{
  "model": "class-conditioned image diffusion model",
  "dataset": "photos of plants and fungi (iNaturalist)",
  "train_examples": 90422,
  "image_size": 48,
  "horizontal_flip": true,
  "conditioning": "class",
  "arch": "dit",
  "objective": "epsilon",
  "cond_dim": 128,
  "targets": ["family"],
  "num_classes": 120,
  "cond_dropout": 0.2,
  "norm": "layernorm",
  "hidden_act": "quick_gelu",
  "head_dim": 48,
  "fused_qkv": false,
  "qk_norm": true,
  "moe": "soft",
  "num_experts": 64,
  "moe_every": 1,
  "expert_mlp_ratio": 1,
  "slots_per_expert": 2,
  "shared_expert": false,
  "patch_size": [4, 4],
  "layers": 8,
  "width": 128,
  "positions": "rope",
  "optimizer": "muon",
  "muon_scale": "spectral",
  "learning_rate": 0.012,
  "momentum": 0.95,
  "nesterov": false,
  "orthogonalizer": "polar_express",
  "adamw_lr_other_params": 0.0015,
  "max_grad_norm": 0.5,
  "max_steps": 14800,
  "batch_size": 64,
  "epochs": 10.5,
  "lr_schedule": "cosine_restarts",
  "final_lr_fraction": 0.1,
  "warmup_steps": 1480,
  "weight_decay": 0.05,
  "adamw_weight_decay_other_params": 0.05
}
Rows from block 4 of a small class-conditioned image diffusion model, named by matrix and row number. Rows with one number within an expert belong to one neuron, the router's apart. Each number is 128 + 32 x the weight over its row's rms, rounded and kept within 0 to 255. All counts start at 0. Numbers have three digits each. After the name is the row's rms in percent of the matrix's.
Before each expert's rows are labels from the 100 images, of 14976 (inputs lightly noised), where the router gives the expert most weight on average: "top examples" is what is common among them. Only what is clearly more common there than usual is listed. The data: photos of plants and fungi (iNaturalist).
# router: slot weights (model.blocks.4.mlp.router.weight, 128x128, trained with AdamW), inputs 0-127
# up: expert up (model.blocks.4.mlp.up, 64x128x128), inputs 0-127
# down: expert down (model.blocks.4.mlp.down, 64x128x128, transposed), outputs 0-127

# expert 31
top examples: class Polypodiopsida
router.62 093:101156201127153103153128193122149101051079110064132156164108088113159186110043116144117144147122146209234139105141112139136122145129159150126110127149156146119117154186099164112155083118131105118109062152129177112143061112111136121142077159116140147143157136111146125134088104136151173172141131176139131121176155168091140155116165085111119174194150118096137175120116132135149129077109
router.63 101:101105107083077086114101164057125116139157091134130134151181097116155098138107155179094183131091141121134103156181155122092168148082034077136142140200128120129130082089164138130126135123113129125130120133131139154154122103179146133124114060170100107099120161114104135064140127163144157125127122113137124125161073127067137062138118131134239167061100152122130149157097122116182083125173
up.4 114:154127104109085147128100135080115201124130085177142078075117083127085158209115138116173149150081127120181117177104156100174075116145157147125191160132146135119092105134188182141204128118114161106082137092112145109095129135124048088147184122140060145122118107125112127112140116085178165120121160119124123155027135156167061127091103102157115106123138133151135113132092156103127136125135
down.4 114:159148124132189110105175165119077130106126174133207170174152085173118095151148094148177167236128122139184166115086128166153144115145143104131123110154163140153037152191139123134111112122115111186118139128123112186120119140152136163077137106148055140137113082126053114126169209133128127140159162130107101113139137096147149116130183120115143146128180105180101160115133132167124112094113
up.5 080:170115153084081112126077159162131099178104134096101116160117180103154145145119130127133114139148106105218174153135106167208152142130178103180119154115178103189097142136119142090132057155151140142122234130175154169159110126157154148087081115134126101117094114108126173122140126129140165154053132178171142175097137128202106068122137163110100121128097143157089128116153148142098153146104
down.5 086:131154095114156115070101131076121159163149123190145139146165131109162157172109138092149124146072105100103120154144186089131139146118035095106067104169102130153091107093175131148150104093123166115130132134077153135120131171135111137132106165135163094147133064124137081157180081136197139140141178101158101079117137076086165060102139124102117129077136087134078179101114091145114088187080
up.6 090:068109150154153147168108100106075166106110153114155157132128146175069164145063124118170126093161092124152167124163129163153099143057131175164122155124175115185139100141134153107119055148106104146172123117160148133118120079103110126109168120144089094123148130090152132160130136124203114167083156146093138140181072154164108166152153170043098179183149118119106150213142162122108154093138
down.6 101:128101157114132137090082105179105115153159108093114155183152126091109092152177087140126079143107122187125120089121100102192130150146128103126182107123162153101171184166086113154175119093126130156146147134186136138110135133122144122133187087107118087140146063088125111232141190089157120105159120104156155133088112123077136139122088141037155081096068149115144097083102140134163115170167
up.7 082:138148109150127156134081105139126118099180119154112153094122099141104119098126156121143160162148081125176165143145131120126104130115089164115097075075084114157116112101159117154119130092113162189133149130121079134114135206112081112124119072117066165136143120134111086124078129167127178125126126053168080146110122211186158133097132107083164139206164087118118142180186166105111163050071
down.7 085:081145172126115096128122134108088119176149136137096124178133092121086127132109111137092102103115068087156128108108127127118105164083157185121096163108075115160145171119139101156153156093136060086149111140123075103064148077132185110119128153113045090120125116118145151159106181114130132167195148125118139145103193150077089137090107127108168077043120120137130113109159167149097108082037
up.8 095:140164124079176165111135150134117169149143119158131122141121113190079119088089110104132159122139095177189165118166121177142103059131106142146108112091157141163149106143188126077088052137129158119132155120178151139138162060182085148122068096127085193126120144142150091112167141101171094097147130158100139136097138167178113145106143108172159209122099078095193183135134110157153093108126
down.8 097:138164114140136122114119138100151076143066138132124082078122113213135143114131216119117115112144118088084171056163180151113090145139125142138102106068147163119139165114084120124146099126125174153061126119179130174155152181113101082118121142148190174169101165139118128128155168088198141072108140134134158149144132119165063172088159178146150118087157138128100116108199103114154154093144
up.9 107:132113128130148142152156154133117160119087085146187119125079193152141171124112131117137156077120145123110165125134106101175103140115124153124109122106100150094066143179066087138146132198135126140107099117143091120180072117184150086150111134050153076174188104138120114160112086087091156123210118146169115106129143131122126179142130063073082174151156124159202102120187104126095174128108
down.9 104:129147146144115126144125107144108100105083111086086137113106189160134125135119146060081117113119123129103093116119173156170168135105093116113120168128118068139088175131100111073130140093103075125103128122114112137050174128112129150122078129083165161143140113094106101175149159145097072151027101161154091137120176104154132149174110158146151080209146110141209088140166080122111191079135
up.10 103:131144142181167110144100129113151063155160108147145071136109163122122154181160107094140168156113132144122154089120115108104175135099158100152102157112155125104163142093152104113146147174123086144084104116168182078082133156104048117082121153121111160118141171115154163157077109169082109163113161180133112098150113118142101137138119215153144155152112166181103156180181177161080163082042
down.10 103:134117124073076107112149083167168142140152199100143048117145076118061133170094128087155124129130135147171104157161163108097110119126075130122126083157114177148141128113156131092108124110167025135163098125141252089162118167121159177085168150078122125127162115109145122145161140164115171133194062140117164122130157133096145157112107138164145114112115133139144142142136113087148081123118
up.11 082:133132146182151085086071134131125174118119108118153176101122190173124158162136141108146141167153113147107173130156144115110166108054164125152168137180105138114080153147122180086129095105120168087120116141146085145143166121123127147156118093137094139230123133141150064127158114081083118179112101099132144065104121117075146150145195079133160146172132151190149085196148127074140152123072
down.11 092:169129183131121128154082094121130100168092080067144105172097140129128107154123096132120114111151085116131171110192171202201108144189127119188197176111177100129159080147146137130126062121141146202173143159082146139153116157114147101115176122144103156097158109121143072167139167134114117114084112135131121124180138105113078115097068143120177189124120159131193118128087136155124123085143
up.12 087:125063087134126079167119198170096169185190095131133109098095131145122096151127175157125144094141105129200130102126140062183075098069123114150129139128075100179187147117092107150150114119173155119093131124125129171113120146062135098166107132130119194150175147112104152165182128109130168133089133128191158138155139128132128105163119191108112063157129074093103165088109154092124161156121
down.12 097:105110126154119138108170132089132141114157120167138105172082163133138159173167125134149135127121083103127097165156141144206174115041133139107099111110132121129148115155213143148090163156131109115125120190133161148157117120146112134076170128094133082095120130139157109074127157183169101124198115112111131134092134093124058099126081140086192174144140050175139127177135112172144042101084
up.13 101:133121138120106095097057123164120154195116184075133183104111155116106162148175075128131145133136147103223165147070177179093080131088158152096085160155108160124168137148198128146132125103145167185089184064147128171139128154128137127144094082157109064203129132123151120101140176145106135140153093129096133113150145117164095143130097126173157099107107152073124142115109081169150108121127
down.13 103:152147164083145125090122095065068070116114073166148041182104188190100160143167113166161099125139131098131104185147085087105168132147084101172091096186075113180117124125118107138173119076147171185079143182123106101080167125131139110180149127112157076050130109131111126146098101160147115142104130115122131138118132104125116134133156090113113144147118111145146187138146121142187145122090
up.14 108:122161142153168140134134122088117176116088077143098131163089178092143138157091113114125212126130140161173106142132144163151160077170134145194120077178141128111123163135150205142116137143088189132081163160145137145077084085088099036078161095141131157117110117105108131141146092053137079090143125123095135138065118140110119109186139147097140122104152166130134122121115165181064143141171
down.14 108:154186130190164085184154148151142123108143161095114138145137149155202125117133157130103039099157114131144181123165086167105153125148089144102157170087154149172096135144160162153143140104126197142178112160086132148152147123128137115067076080126134146149093122128106157132158127138162129150109152138136158132117134142147072115195079099130077174162131149142119121178138130044058151087201

# expert 34
top examples: order Caryophyllales
router.68 104:091180141113086077117181133147133178145092112116133105154110070170186109102129035137069140111128077193125148154171137097069150094129144107090168128149148115112171100110157150101115122154115160081130107101109170163123110102137134120148117170085124136149071111127114132147170119133139125081078200110151148110104110156198118132175168143163151170103154135196171163107062105159115102107090
router.69 116:124107121122077119089088178124093156135128143138104125163148139110154150125083117212133128167149113091135117150113135139130150135105050147177108201151145109116119131186122178141155145095152105123112104103119101130112187219169113166054131123162190136156113183154138101103067113122157142183166164126128092075100135104061114127147128115139095145170105151163120104117172153107194125188181
up.4 091:133133114141117107154120106131105100075115137171118172155157143108159129126138095054086115163121099174132106085100151125158131122135165137160139140143068099089061057211142113097180106099144128133164181103094115142168131124086161153114092129108132118047149138146049092149090172125196122125109147157142130122188094095131152159156152153160141146111097132110042175100155139119170107063133
down.4 089:127105154127109107127115134162036175138163130156181131162147170116142138109099099075099152180091124148124107113147178070124115042140107143135135078159078182061137103159088109148195091138124106070081118170144077123121157169102117115072169147150087126176047103141082118122120138129169120149080110165172152115152143139155127163133101102145134088178133136092093111157148114079114106130136
up.5 111:130174127116128097125150155097150127139137098142157069094142158157076136148153127150090138094136127203128197073179126142128114150100126061154108157133130121153148150135114072159127146152132088097226117167110103164152159116153160159110170129120173063103097109091138172133165128178113142084154118177147141154146072131163159153115051152118138141085203096088122181097175141136141180108160
down.5 104:098142157156058117100135099165106112114142158142164132147144141115092118130153091107116117137144100150131108170164129082189211128165133127143161128134184134130110122173149050122120159130136073131025120076147120113061101162138145141139116126113186168174162153076115150098067123101130113094138160131116159059156064101141163097137188128118164125136080152066129116134147099193161117106138
up.6 080:113149122170106162144147100140096134143126194065112128166139131157127197097137136071121165159097136163179104157102087152153124112128087092099123125137130185142163104135094134163141140138121167108112164093190096165105136154126098127136134157143137148139137173182161176045073123138184109119137165069183068152128164124144173153130176088165130124107181135086134086066134155136136083203167
down.6 086:181124140114115085115132136084163069105132079140174136096096172146113159101105032141107103152082115113091130126182047104181122137098097118132112103172122145088150075128107132122100151179141135134183134172170123132170064119153071080108133108121028144124106096120143128124099087100155172177154135161082148122149142116165089129165132112135121087127107172113090131153122161093126171083166
up.7 097:119087188149157125177142125121125161106119151147116169115131161086163102084119127114103130092096147101175144083204151154118120091128142098094097103131057119075095101127127095120157114137189153191066113159089144113123181122100117126183134129152128091168129160117132111116090155114155102145122151186058096147115150101180110153138138205158133157189163154187098048160108151105093083151118
down.7 095:146139149144174114115132155120125141154161123150090145151132091173149093158130088106169171068184133136121111189077121100156124150183131086093119118117091142147080190128095074125123121127188168065134156159093134105136092130187102147094156080188173076090081108106111082157124138137129128184123072166152148130110199055130102120097137174143078099070119105125102086121104127080121143106134
up.8 103:057081136084163106129121122149154106162118151123120169080140129061085147194136182149149127089116159137092171099132135153133200193054101104086111142111134116184207155124115108055095105109108106171108093095118080122107145133104129122163097077073152119166164117114086146128126158172143109114152077141141151110132096157129169201103162117170160150134096133156143107157125099114175148143158
down.8 109:204112160158146084124154149081158144128092167102140076151104078191093126162128137144083129089168132192109110152105102144131126105183135087177130137181173129092173101085100120086152138126135111090159149119081113091153106138132115139162093104118133062174122149078078164119107144088133123117079116105146170177135129145110145144070112117105076165087145153123149112131081203121161048086104
up.9 093:150127113145080181183099164171052169180073137127122149125153112133111125090144113154114128183098146137104132131073133096091182128146145158115117074112156131188089162123182094116117114155160131095059151175177185146135130148133092117137149128151118150109112088108119172154126114180111178110159099081153143125089139129095142093187083169134132025141177139113133151104182110135190096119127
down.9 087:132085099123083078148152156180102089106134197109103084150097152110198103156173134131135144150144171125136138146154042159108165099136154138143157140156083170138142166144111119163126117074083096137132136159128164163153092060082114168110130118114111105134092146156118152165137133132089171125073150078110064193116125122084161099151167074155126147155177082170214146110142136095158158110130
up.10 121:117159136108115120158137108170125148132089191124113123136096090135137116103168093170090128079097150160158108141175138136093168126146050182126085155170135109144132128101184095137061128115155168139135139099137136146155142089120157196168105171128127109155051103116183135149161142150164111091090097138147085142185093145151151103188201124140165198135135124169163143069097179092161120069136
down.10 110:147108106124085130155098160126095174105142172144146083132109148161138160110177129154144100134118091137144156078078155097094096102118179166129062115091145107104148134126106144132183090046143106111124132180124110129130126148174147159125164122115143124148196126083206131145150145140145128162126095120135122157037189083178146102168184126119193118178117147111143119110121139155229157125187
up.11 103:136097170153167162106158149157093151064050134100137151153103144122073129146079167155089121115085137116151200128160102128119077088091132086105141090123110081101125060072115150112135150079114137136102073141128126134125152132126154092086129159162153167143149145094130154152116102211150096144150152104135134148118099129138163119135099182144146136144164136104108091085167193171101086209208
down.11 094:131139140119082087094098119122105147148175183156133110168112154157065140129143044105105148162128168155099041090109137150159168091128088040157110148127175190112126129127106131117112158092119076111118122126161130138130095139106151110103117157129161079139076136101090108148122140090139161092138122142137069142074119105144066116143170136132113162051119149085121086093155209074162163098123
up.12 096:164110147122119111168090125111113081111154119168064155148136112121145087160136183105146118125146156142151072140139166192122110097102143154091171138100140133124146143137118118089162099136071119197119143143110127171148088026106133119098165124118111116092121010153209202079143112107088052147116129171148102141114121126111105163117097128131123055124137129131130112135167104134120195104146
down.12 096:127131087173087108148148079144141149157158105087141136123114109148101146144147122184090143131087153196130120179142068148136058150132116127148154167172126114065163149114091126108095108185138107076129145075114105113097074172130100150133143113175090099165136141187137136111176123193139103132125158063190132097099166152087134144127118183134115155127112159143170123144203188076059155154155
up.13 105:123173127118130123162144156083054134111130122109192124098139173121122147111185191071170135177201139205106131106137190117163111114155140085102124187106122157200119119100135185077166127115146146121159133108146151087147186147172155132103131084144100127098147106143160153162087178071101112132085121086075164180081148109144123154089118113154206107140107122161108121123119106128154121107152
down.13 107:176163149150103163075156120154118155138085077144163106133182107120159157165174098105157145132122101077100155141114073147145115137111091085175126131163144094145124124125218160091082056116156161158168154134121143134120073142138156113155142094115138136186105137114105097164146132168134125141111145158148108104172089110128121238080096153114067173166185180179148141151078110104142150102120
up.14 091:160083139097150104195077154141094060130112152126188126132153098110174127143109064098139180097141064174144091118118139084085156091109137149124115148118144097115091090145122150103100074111137108086139142116177132110122117100140162139150099111104170105099162137146130128129114117151172072193156110208185090185130132131125130174136178118084184067103139089127157156081102163133122172175177
down.14 099:127101158167112055152122114167177112098141144108140128120134156147137105106111118117122091130162105129126102166096078096093119227078120131137130132195143125122162134118076104089122076152110088133108151141075133114148158108109131099077132084085183187187119130153111111160102195113137103152155122149091151043111136119144142130081179154062108133132140188140109093090105140084133051087083

# expert 0
top examples: class Liliopsida
router.0 099:152113116125195191072116139167123134192183136168191131133113062133142155165115081136121123139131119100134103130119119111115208146107154093060160124149088132149160099161079149107155106134101132109144151134124162168121122166157056046184143114160047104145088115114131130137137120144082094202188118156128105127121124133094137146162127162146121168119161061159171094083098131131095140141142
router.1 105:099108093161102160129128113157093154107155181129128091113075135140096127138133087134123135141124038130117087077138175155115151163159109150128118142134131117103089110143133081129093232091132122100155172090118073141144136149135108198126134129207123139098142124081210123108158131149140126177172154148167070123087118084110117151128117145136142119135121144158113123139097123022201153130197
up.4 153:141168146114097189077131151099153113130085067150201129087137146137116153103145105100115079127152159120114130104143122163124150108085068090132113139144111156157154080095111152180132179146139141088145169153072121148124177180115117081073129109174112208133054081167104152134140136149176154105088104179164140164122101157119161136124191135120165172162143126073116176113134135198117167162112
down.4 156:145118082096116178231119123164122095123179147164164091112172105138151149152141080143072083142131148113132091183093176161135134129144170124140152142137133157124140127147122148107142134164111098129097108127122121110149091206160118132094152138088177148128060102127174152105143106112102086032108119163138105093202084153111124126132226124119082110190122151067122137121120148136118122122183
up.5 098:164117130154058156170138093161158118096120135160122161117090162096163111090137096063137116085143136067135116105141128081088065115083188101137111100163125125131114086090168141154103100187112132123078068177115124165153107088210143097144162110127146139125079162125131122183192109201161155160120151143137158147137123120091165143106159097080096135118162166186100116085158106135102190141126
down.5 090:135118097121162089137095139184130119117158138102160135092075173122160115176122148148158172120088137080115119180024160160093182162135029152116119133123145146144140111107090086125191119137132099172132139116090141161190149129141129087148098107112132158206116109134133126192100130125140077166109160159102136103082102124091129144103146124068183138155120172218116146129084154122143138123156
up.6 096:104098174182140136144159091162084169128135173101087153146201112111119163130190102153165161145178122141155189121131066145123140182087074157125131139122157092100113150149103123142106095116128096149146098141147108164124138121088112123163135130107176090125177153099136106169110176135081132093196130134151134106150148148089158149155116143157206128119207108167146068102069155102125147034142
down.6 096:132087158032121131153153165073095018121146105151154091150144129114094127137101099138134121157121156145135074098054175149132144128117163097106121127186152169144115095161102086123127068125152125163131161124180189123140146179165115154145164125086136109133101136104079078108126153132091135146119090110104191113077099139167115132069126076144114125152178117179105077111170157129117180128097
up.7 082:104087086104153144143131201102105151146120117141107124151228119140099170137143144123122167102154156192108210188109115124093187155082144147088161090130139085097115068145162122110102128127127148100116167132129121113130111153065089114143136114108111174160064107129143144166123118157198139111051149193137147122142127153150142151147189116136147147187144125088091156068165109148109140070155
down.7 080:157137119130091131135140139113088075108132174144127118176137115124130196089154089104135106181123148125133118145120165100140165142061081070197147124110148167095135123137108129084158111117055194123174121143135154148134120123161062110129138097088084096144148177131150126172043085137091185083155107156124040123116135115169148148138143087100103078148156175070099140107120131134060093144124
up.8 084:106113099087173163154092136109110124109121037078184104132141096087136147135116060191164106158115139090120105152153161107140145078171156100077166142114160164102202162145108161121108107105161136087102112131143089132104071138126105137202112115179138102135197109159122118092115105142167107135105154110096086179134137128147144148152141194182123096093169110200131102148083122152132088132181
down.8 086:136108173112082146134076111119100159134098172138098066116116122205090143110154143146120214157100154146151212185111124090064128137112224145170119106100143127127119056140125118111149166121157132126123176121089131100075132122158084116143133127121116131182066214164138138129145125120075125136081077112118161107060114110131134156086122169126103146132124100121080131095105134116166159098138
up.9 098:115164122101091117107143180130122144147095138124156096213109158135069145163163079130101110141117121097100127118108132181133166124134124204082212157137136118141131170151150128134132092093107129143072147085128147093111149114066141119104139109122098049052187064159137145178164117092084070147155096202105137102160171107124121160114114130154092126153173086092167091135132118162170129114131
down.9 092:140152141122126107102172115139134108142131145156096126100114111144039140126123128108134176201208110180140126141110161052096120122083181143126130141071105124152098111214114117159086109166126076131136147087127150108129106111133097110064137121111140143161025167147139143151116089067076166183087113142114139165098123107137129170160141149184155122129114099071104155120127154066158108100162
up.10 088:154164173098182139110059138128095091087124116170108091141086165161119128114105139096166105158045097117113107136076142151164142116187097072095116174142097113129146079140162097106089082126123094157142133138086177188125103117110117136098134155132164197154173120105137137164117121093109190096103197127149126151126124097076145089115124151084096077119114146119152112128142112232129165128075
down.10 090:126169153068076083119140124126126172151148096103091147112117103146180145145161075136112158088153113118111173165112089103117177150110133134126128131081086157089128156121099110149081092111135111147131132097150174130078131186094178197083135165176140111131132128136169061105119132142116102098125184109181164092154116115174113134114160134150137170150082194145233091088142134095198160147162
up.11 092:094132144086170104112075168110129102102044097189104132165165135117111177094163127148114160137112149064097088164120143178136124114038107130157137119109148150134156197113106108166144142112133081119123078119134167138123128109140120111147132100144093103056168068119120161146088148100176190091172151149063171104183155167196177144133151148133144121133132131126119114176091092172088114131141
down.11 086:152113117103070128136123165054124174116131086154160140143144097198121116184179140129127152150137109142125105111133186079127071091157162169113105122110180115135158094105139108181113157110136094193116135093156217128090104143117133185059138101135124110146116214126133133139124126123107031123067107091179110143093133081087140103147143148093113118126127140110130093107097069104123158174101
up.12 082:122118132156127107120117136115104146107154093148071105119168156169133185128133138128148128147138085147160176169127111137172066099077104087165155052144109131104156107110042054075154100151140127100148087153137090158122125061113089108147071120104104180136125151144128119176126163106102158125068148108074232106149124114134166165160098148174081132168161157125120121121104122120120116092197
down.12 079:184104158135065137149097171101142126093119150144152150072128176175166141134112146162093184141121089080109127153142110119117121118141132099131148131112121153102095142095178051052096138159122125193122100096100163145153161160158070114157094096116088100115084142177118131122093109157055122136146167162171060121077139099159133134134183155180076121058114150145149107127100092129068086110119
up.13 101:095156133109165174137133110101133126107137104179107075105114155134104129115071142119141099153152154176145143171135161109176071120096094086124175123111105153122118070097154159109113128163115078106168129199132095119174112101176161102113114108128178185122098122128100121118169090159151136045107210109159065159165072150156143105100156149098039112159162137151094130125151133201118086133144
down.13 099:133194101120040122142128128176147123080141083085120083184091151176135111135138129143163102082123130106130105186095123096119200106147132089176235139180118135150112121096127061138129157148115103148131094079175107108097123108131126095161126098137118121179142154142153137135092137183139169083100145123124220077065096114131110120102123110141147121143043112118136159115126106092131150130148
up.14 085:131133156074062145106156113098127185125104123112116128106089127152143110079105195117118122152100093132143159119183144045149111104107109142088083105114081107142159132091118168104133080190145085192099126194076081119164187145115109098078127120129126162174107076077133173109130136175117108152089113124177055110125102152131142138076167084119135145103109109085141186084085102153135115132155
down.14 096:123125105179056073098153168126174129136146083132119096128172144096098078140130115100189149112119152078097125125062128255128106142136148154086166154162126075142135122120132125119118091096169137089089132112133086092091129115127151168188096070144124127182118144161169159117126116163075144145155116139120074095165123119130145193100092118093110188194084093084133144146116128122101138118146

# expert 41
top examples: class Liliopsida
router.82 107:141151116105159118120054117135147115096149095174081106112139135148161133078180142094109112141109205118102174125125113118133154157103072113196124080088126128099109107123133084160136103131154159221115115180126149075100091147129087079203122124176117145122091126121116160164148129147179107121182089162112142149144097149062090057129121087076185140117131167162089171164132084095134125117124
router.83 110:119126108114129156156078113131137120137144091147145113103157128102090135145122130137130079204187184074102157187107106094178106099149121080136118121096158130141104118142149163112193095081117080182106135150154171082068133145119138107208144126184090145189095156099090143165150118115154133180194088122133153122136169132119096108050170128099143053127142104114065125135091107110081135151143
up.4 088:093089081069098095082174151129163128100112151074113133098115068113163096140096161125116149153150149121087155192069100050093099105148114114130118105143153145120142205119191149113131131096132174109096082153153150123111130113114093092151122152124092108131105058208094153086217116115135074090088115116135170146110138153118125114125154171118127163107158092194131081131115139157123115108177
down.4 073:136069136161110118125110106095145132108139135128172145079107174121129124112105081123164163151062184154155164111217153157151121135101154138106137154149086078128103093141134127099088055157121152101179125115129127111147164096138101100168164166169083099101108150175027170124062144113182103127117099152147125104110149156201079140108106099089078142117105169121109117128168133133069154139179
up.5 119:117133129104185145109153114155101150135109114169202243106156110106101121114126171120097168119129203118153128164101114189162131104141201169091066148181132096142089083125142141098143142121127135126165161106141121093153136074158143150134097132165126108094120101124095101113125108127169125188131149180126061085129102087103066162134158168121154094067089111110142119130177092100069153123132
down.5 123:107187106116112114109147150094163109099151081110126131121120144146160143096130132139160035087162086112126081159145100116082111122112099167108180186110129116124100147129117116132098176122078087180107150140119107122122173104154114078131145082114113167117086123121163124125103056143140157179222103126124149208133138155082157098101070091116143139171102190107116144130112178231129120115136
up.6 093:104199160127173125137084112142135096150142112120093099188152160127111140124229205112145135163162083186157125116125122205121156095128170153118089155126146185099147159144123114164123162106114084104174153135180153106157100126115183093169155128159101144104094114160199111059126136119152188138148130143106093167109155118086172136095168085174120125102118132087092163137158125100111148085162
down.6 104:144157128105135147175124136087121171156108160184122071131131137166082135171119127180190117154205039172169143136048164068081112088112133141159079071073132120120110161135084133108218136122108113180089128122140168184130138171142172083165112102142146104162160133127167142114123111117142091137131160123130150113111160121127144130133148133163175143176059119145148144132119123164136079143093
up.7 095:136115171087117078132098067115135133113161165139099170130091125127133061124096179160064111150108112145137136087069149153135190211109148094147155118082132134158160084156123147060141098091137151136095155148137124121126148222137123136165107108138153117107152165118159148164132140112155127144172122177115155145107123086136124112223088098164105149046178108156097205140136136115124124128087
down.7 093:111120114108148143180114066136090100132134129183178128136143118155134112126145139117098108078155125172148126101093139184116102124193174136139128083156132147089187154118166078133188105104145102125167161136092127131128064099158126079082071112082174116150135161167078134145137131125099085117114218162116085143133055146069125107169166210154131091126134122153154114073165121127168089094106
up.8 089:094155110179116094130132116117095160174162126076150144110145138140130126077059104119145108148128050109127143115149150122168150134213071133048089122103130183114110139134085146066149139126114152122064117096138092160112162099182073126148116108155115174122184153123171136082130167126099144110048098150067100106176152083142160136106142172147102090133137129136115088155170189099119151124168
down.8 084:163134040105173136120132082170088111123138198123112149133161103148124124171156083135083065104104107201140135144112119183125160099072096159113097133123170139094152137147094098094135130135165101163219080204133127104117068143098118166189107141157153150144133115110133126057114162122148084163148138115135143157129158074122104135104113163119141114151061106098137102147052143138164124165131
up.9 096:180121120188090099118098178172086184176046109116094154105140128130082159109148079156084142130158102147170160122160098150158128134144135124132124100161125100132165137101111149119109071130112113055087120080135129080118122074107155131157169132152192150082059136139117114137115148118164184047112078187165178143154114129091125076086098077139118146119117150094093138121112103095145140180106
down.9 103:130135157128129133163100146088100116195140184117151138098094148107159158175165113153162149094174127106209082124116207107155117150158102074130132125117121176177104140179115160136155100149140136184092172068177129163154140142091124129149140056158158134125142094116088092144122169135117106116181119154096078124071125094061110101086120146163134108158134115220149153113111138124139109089061
up.10 095:084138084111088065137154173121113124151120138078100162126081124142149121165148153099087011130124107122136056111130150150075175119129127137113130125072164069160118096122146115120139065116166169076081113147141140146157122127180154159095092142150151078139154177114177118191144131131146096118112168079144144132107147119119132093199173188139123157081075124142139152139145116173133151061133
down.10 088:147111199097125163093123182158126150144126132118140096106095127132216137153116145144092181159161080182079146164113077085078112159098083104107130108095128131092135153138131077068130089152141129127103159167146123100062106169121137095099116144173189163102099107137117180152102148188078113179168147108102078107150100126119170167126102164135177194132149159163088118141169089136088131136095
up.11 141:143127123104123181182115143114121148120159118192169152075139115106094144163159146140164181140150145146158117159118170136201111143132150180110053123135125118116120108122115193152139184145098077070151115140153125123088130137154198092147110093112095179110091142113130171114080149116182144165143101119104108109145126126116097210100032106091143119085106149075130131144139131043190106134134
down.11 139:115108100089155134171132143053123123124089107124098136130163136173101139102161148162130093105185079136112114109078133166159115120121114166104101126093153162120121148109133171162186142058162167158102096166113118076146112165133160114114116108083100142154198074104178105127148143114123135136173107108102128147098092134120190142185143130111179159156144126113164125119138119255221104126125
up.12 077:117109120184069091118157162176132188186174187115128168134134165120131149179124137105177093133164132082112156130158158129132131156111156078111159200169174103105136140157182138173140128096142148140128107169161122143170128154151084118104205133119137143165154130137197146113087102119128091079132126038190124109099112080112113158155175145126134172115112133172128166122132177088140184094097
down.12 083:153131110124167118074190150108078150098127121235120121129103082101146137129103187140151176152167140214135122135111096101159068121133092130170129107103167107130154145089067099121154138123143092138156187133159183102110082183161125146135148145095144093146166110185158085119147136153089125133111141107153154203145070154164146112107115145220146095095111132106121077149155111109125132144098
up.13 089:135149151109183173120110111100171044119152107096087160118132144144093099110105139037103085126135150182153109151151140154127137139152109172083127108094169118170149120139050140064220182108129128193064122069103134122159118118117167154085115123162109116084108081186169121128126129113088136087109111126117156157135149151153096152134131159192101150103140086179102149139147179156149116140129
down.13 095:126160081138133144147143110125100175122084124135117089066153118147141170103122199148082111152120109122112143177116133190131100089114152162191115130180117136184192132098127121069131164110056103172137113160140122172168119071139193099144115150073110076083153170128169117165094088133085069154147205135164149148117127132111123135133091141130181115154096136191120116072088122102127118095165
up.14 091:103135151109135165104136136101132124149078106149181076097162106177146076119139173086143140085178137123130090125106083177122114130105124169131131134119145136133135085130102137095174076147106179125104075073143162144125117125128122181113098150135164080157116091141129131113145144098068092151159220167160118102127154102148109133155217133135182067117210085173162138181117142192136108148183
down.14 093:101161097156159172144133104125119157129170068180082100138103148092166167077160118155091137144133124127095154078160154136113097136122141124125154103153118090182183108134123140126164140126138168100118158149121101099106025064137121054173095167162117178049135161188154152160117138090105184132138132098117178141174157087117144127192056160109088130146109106165124122107120126071116120113123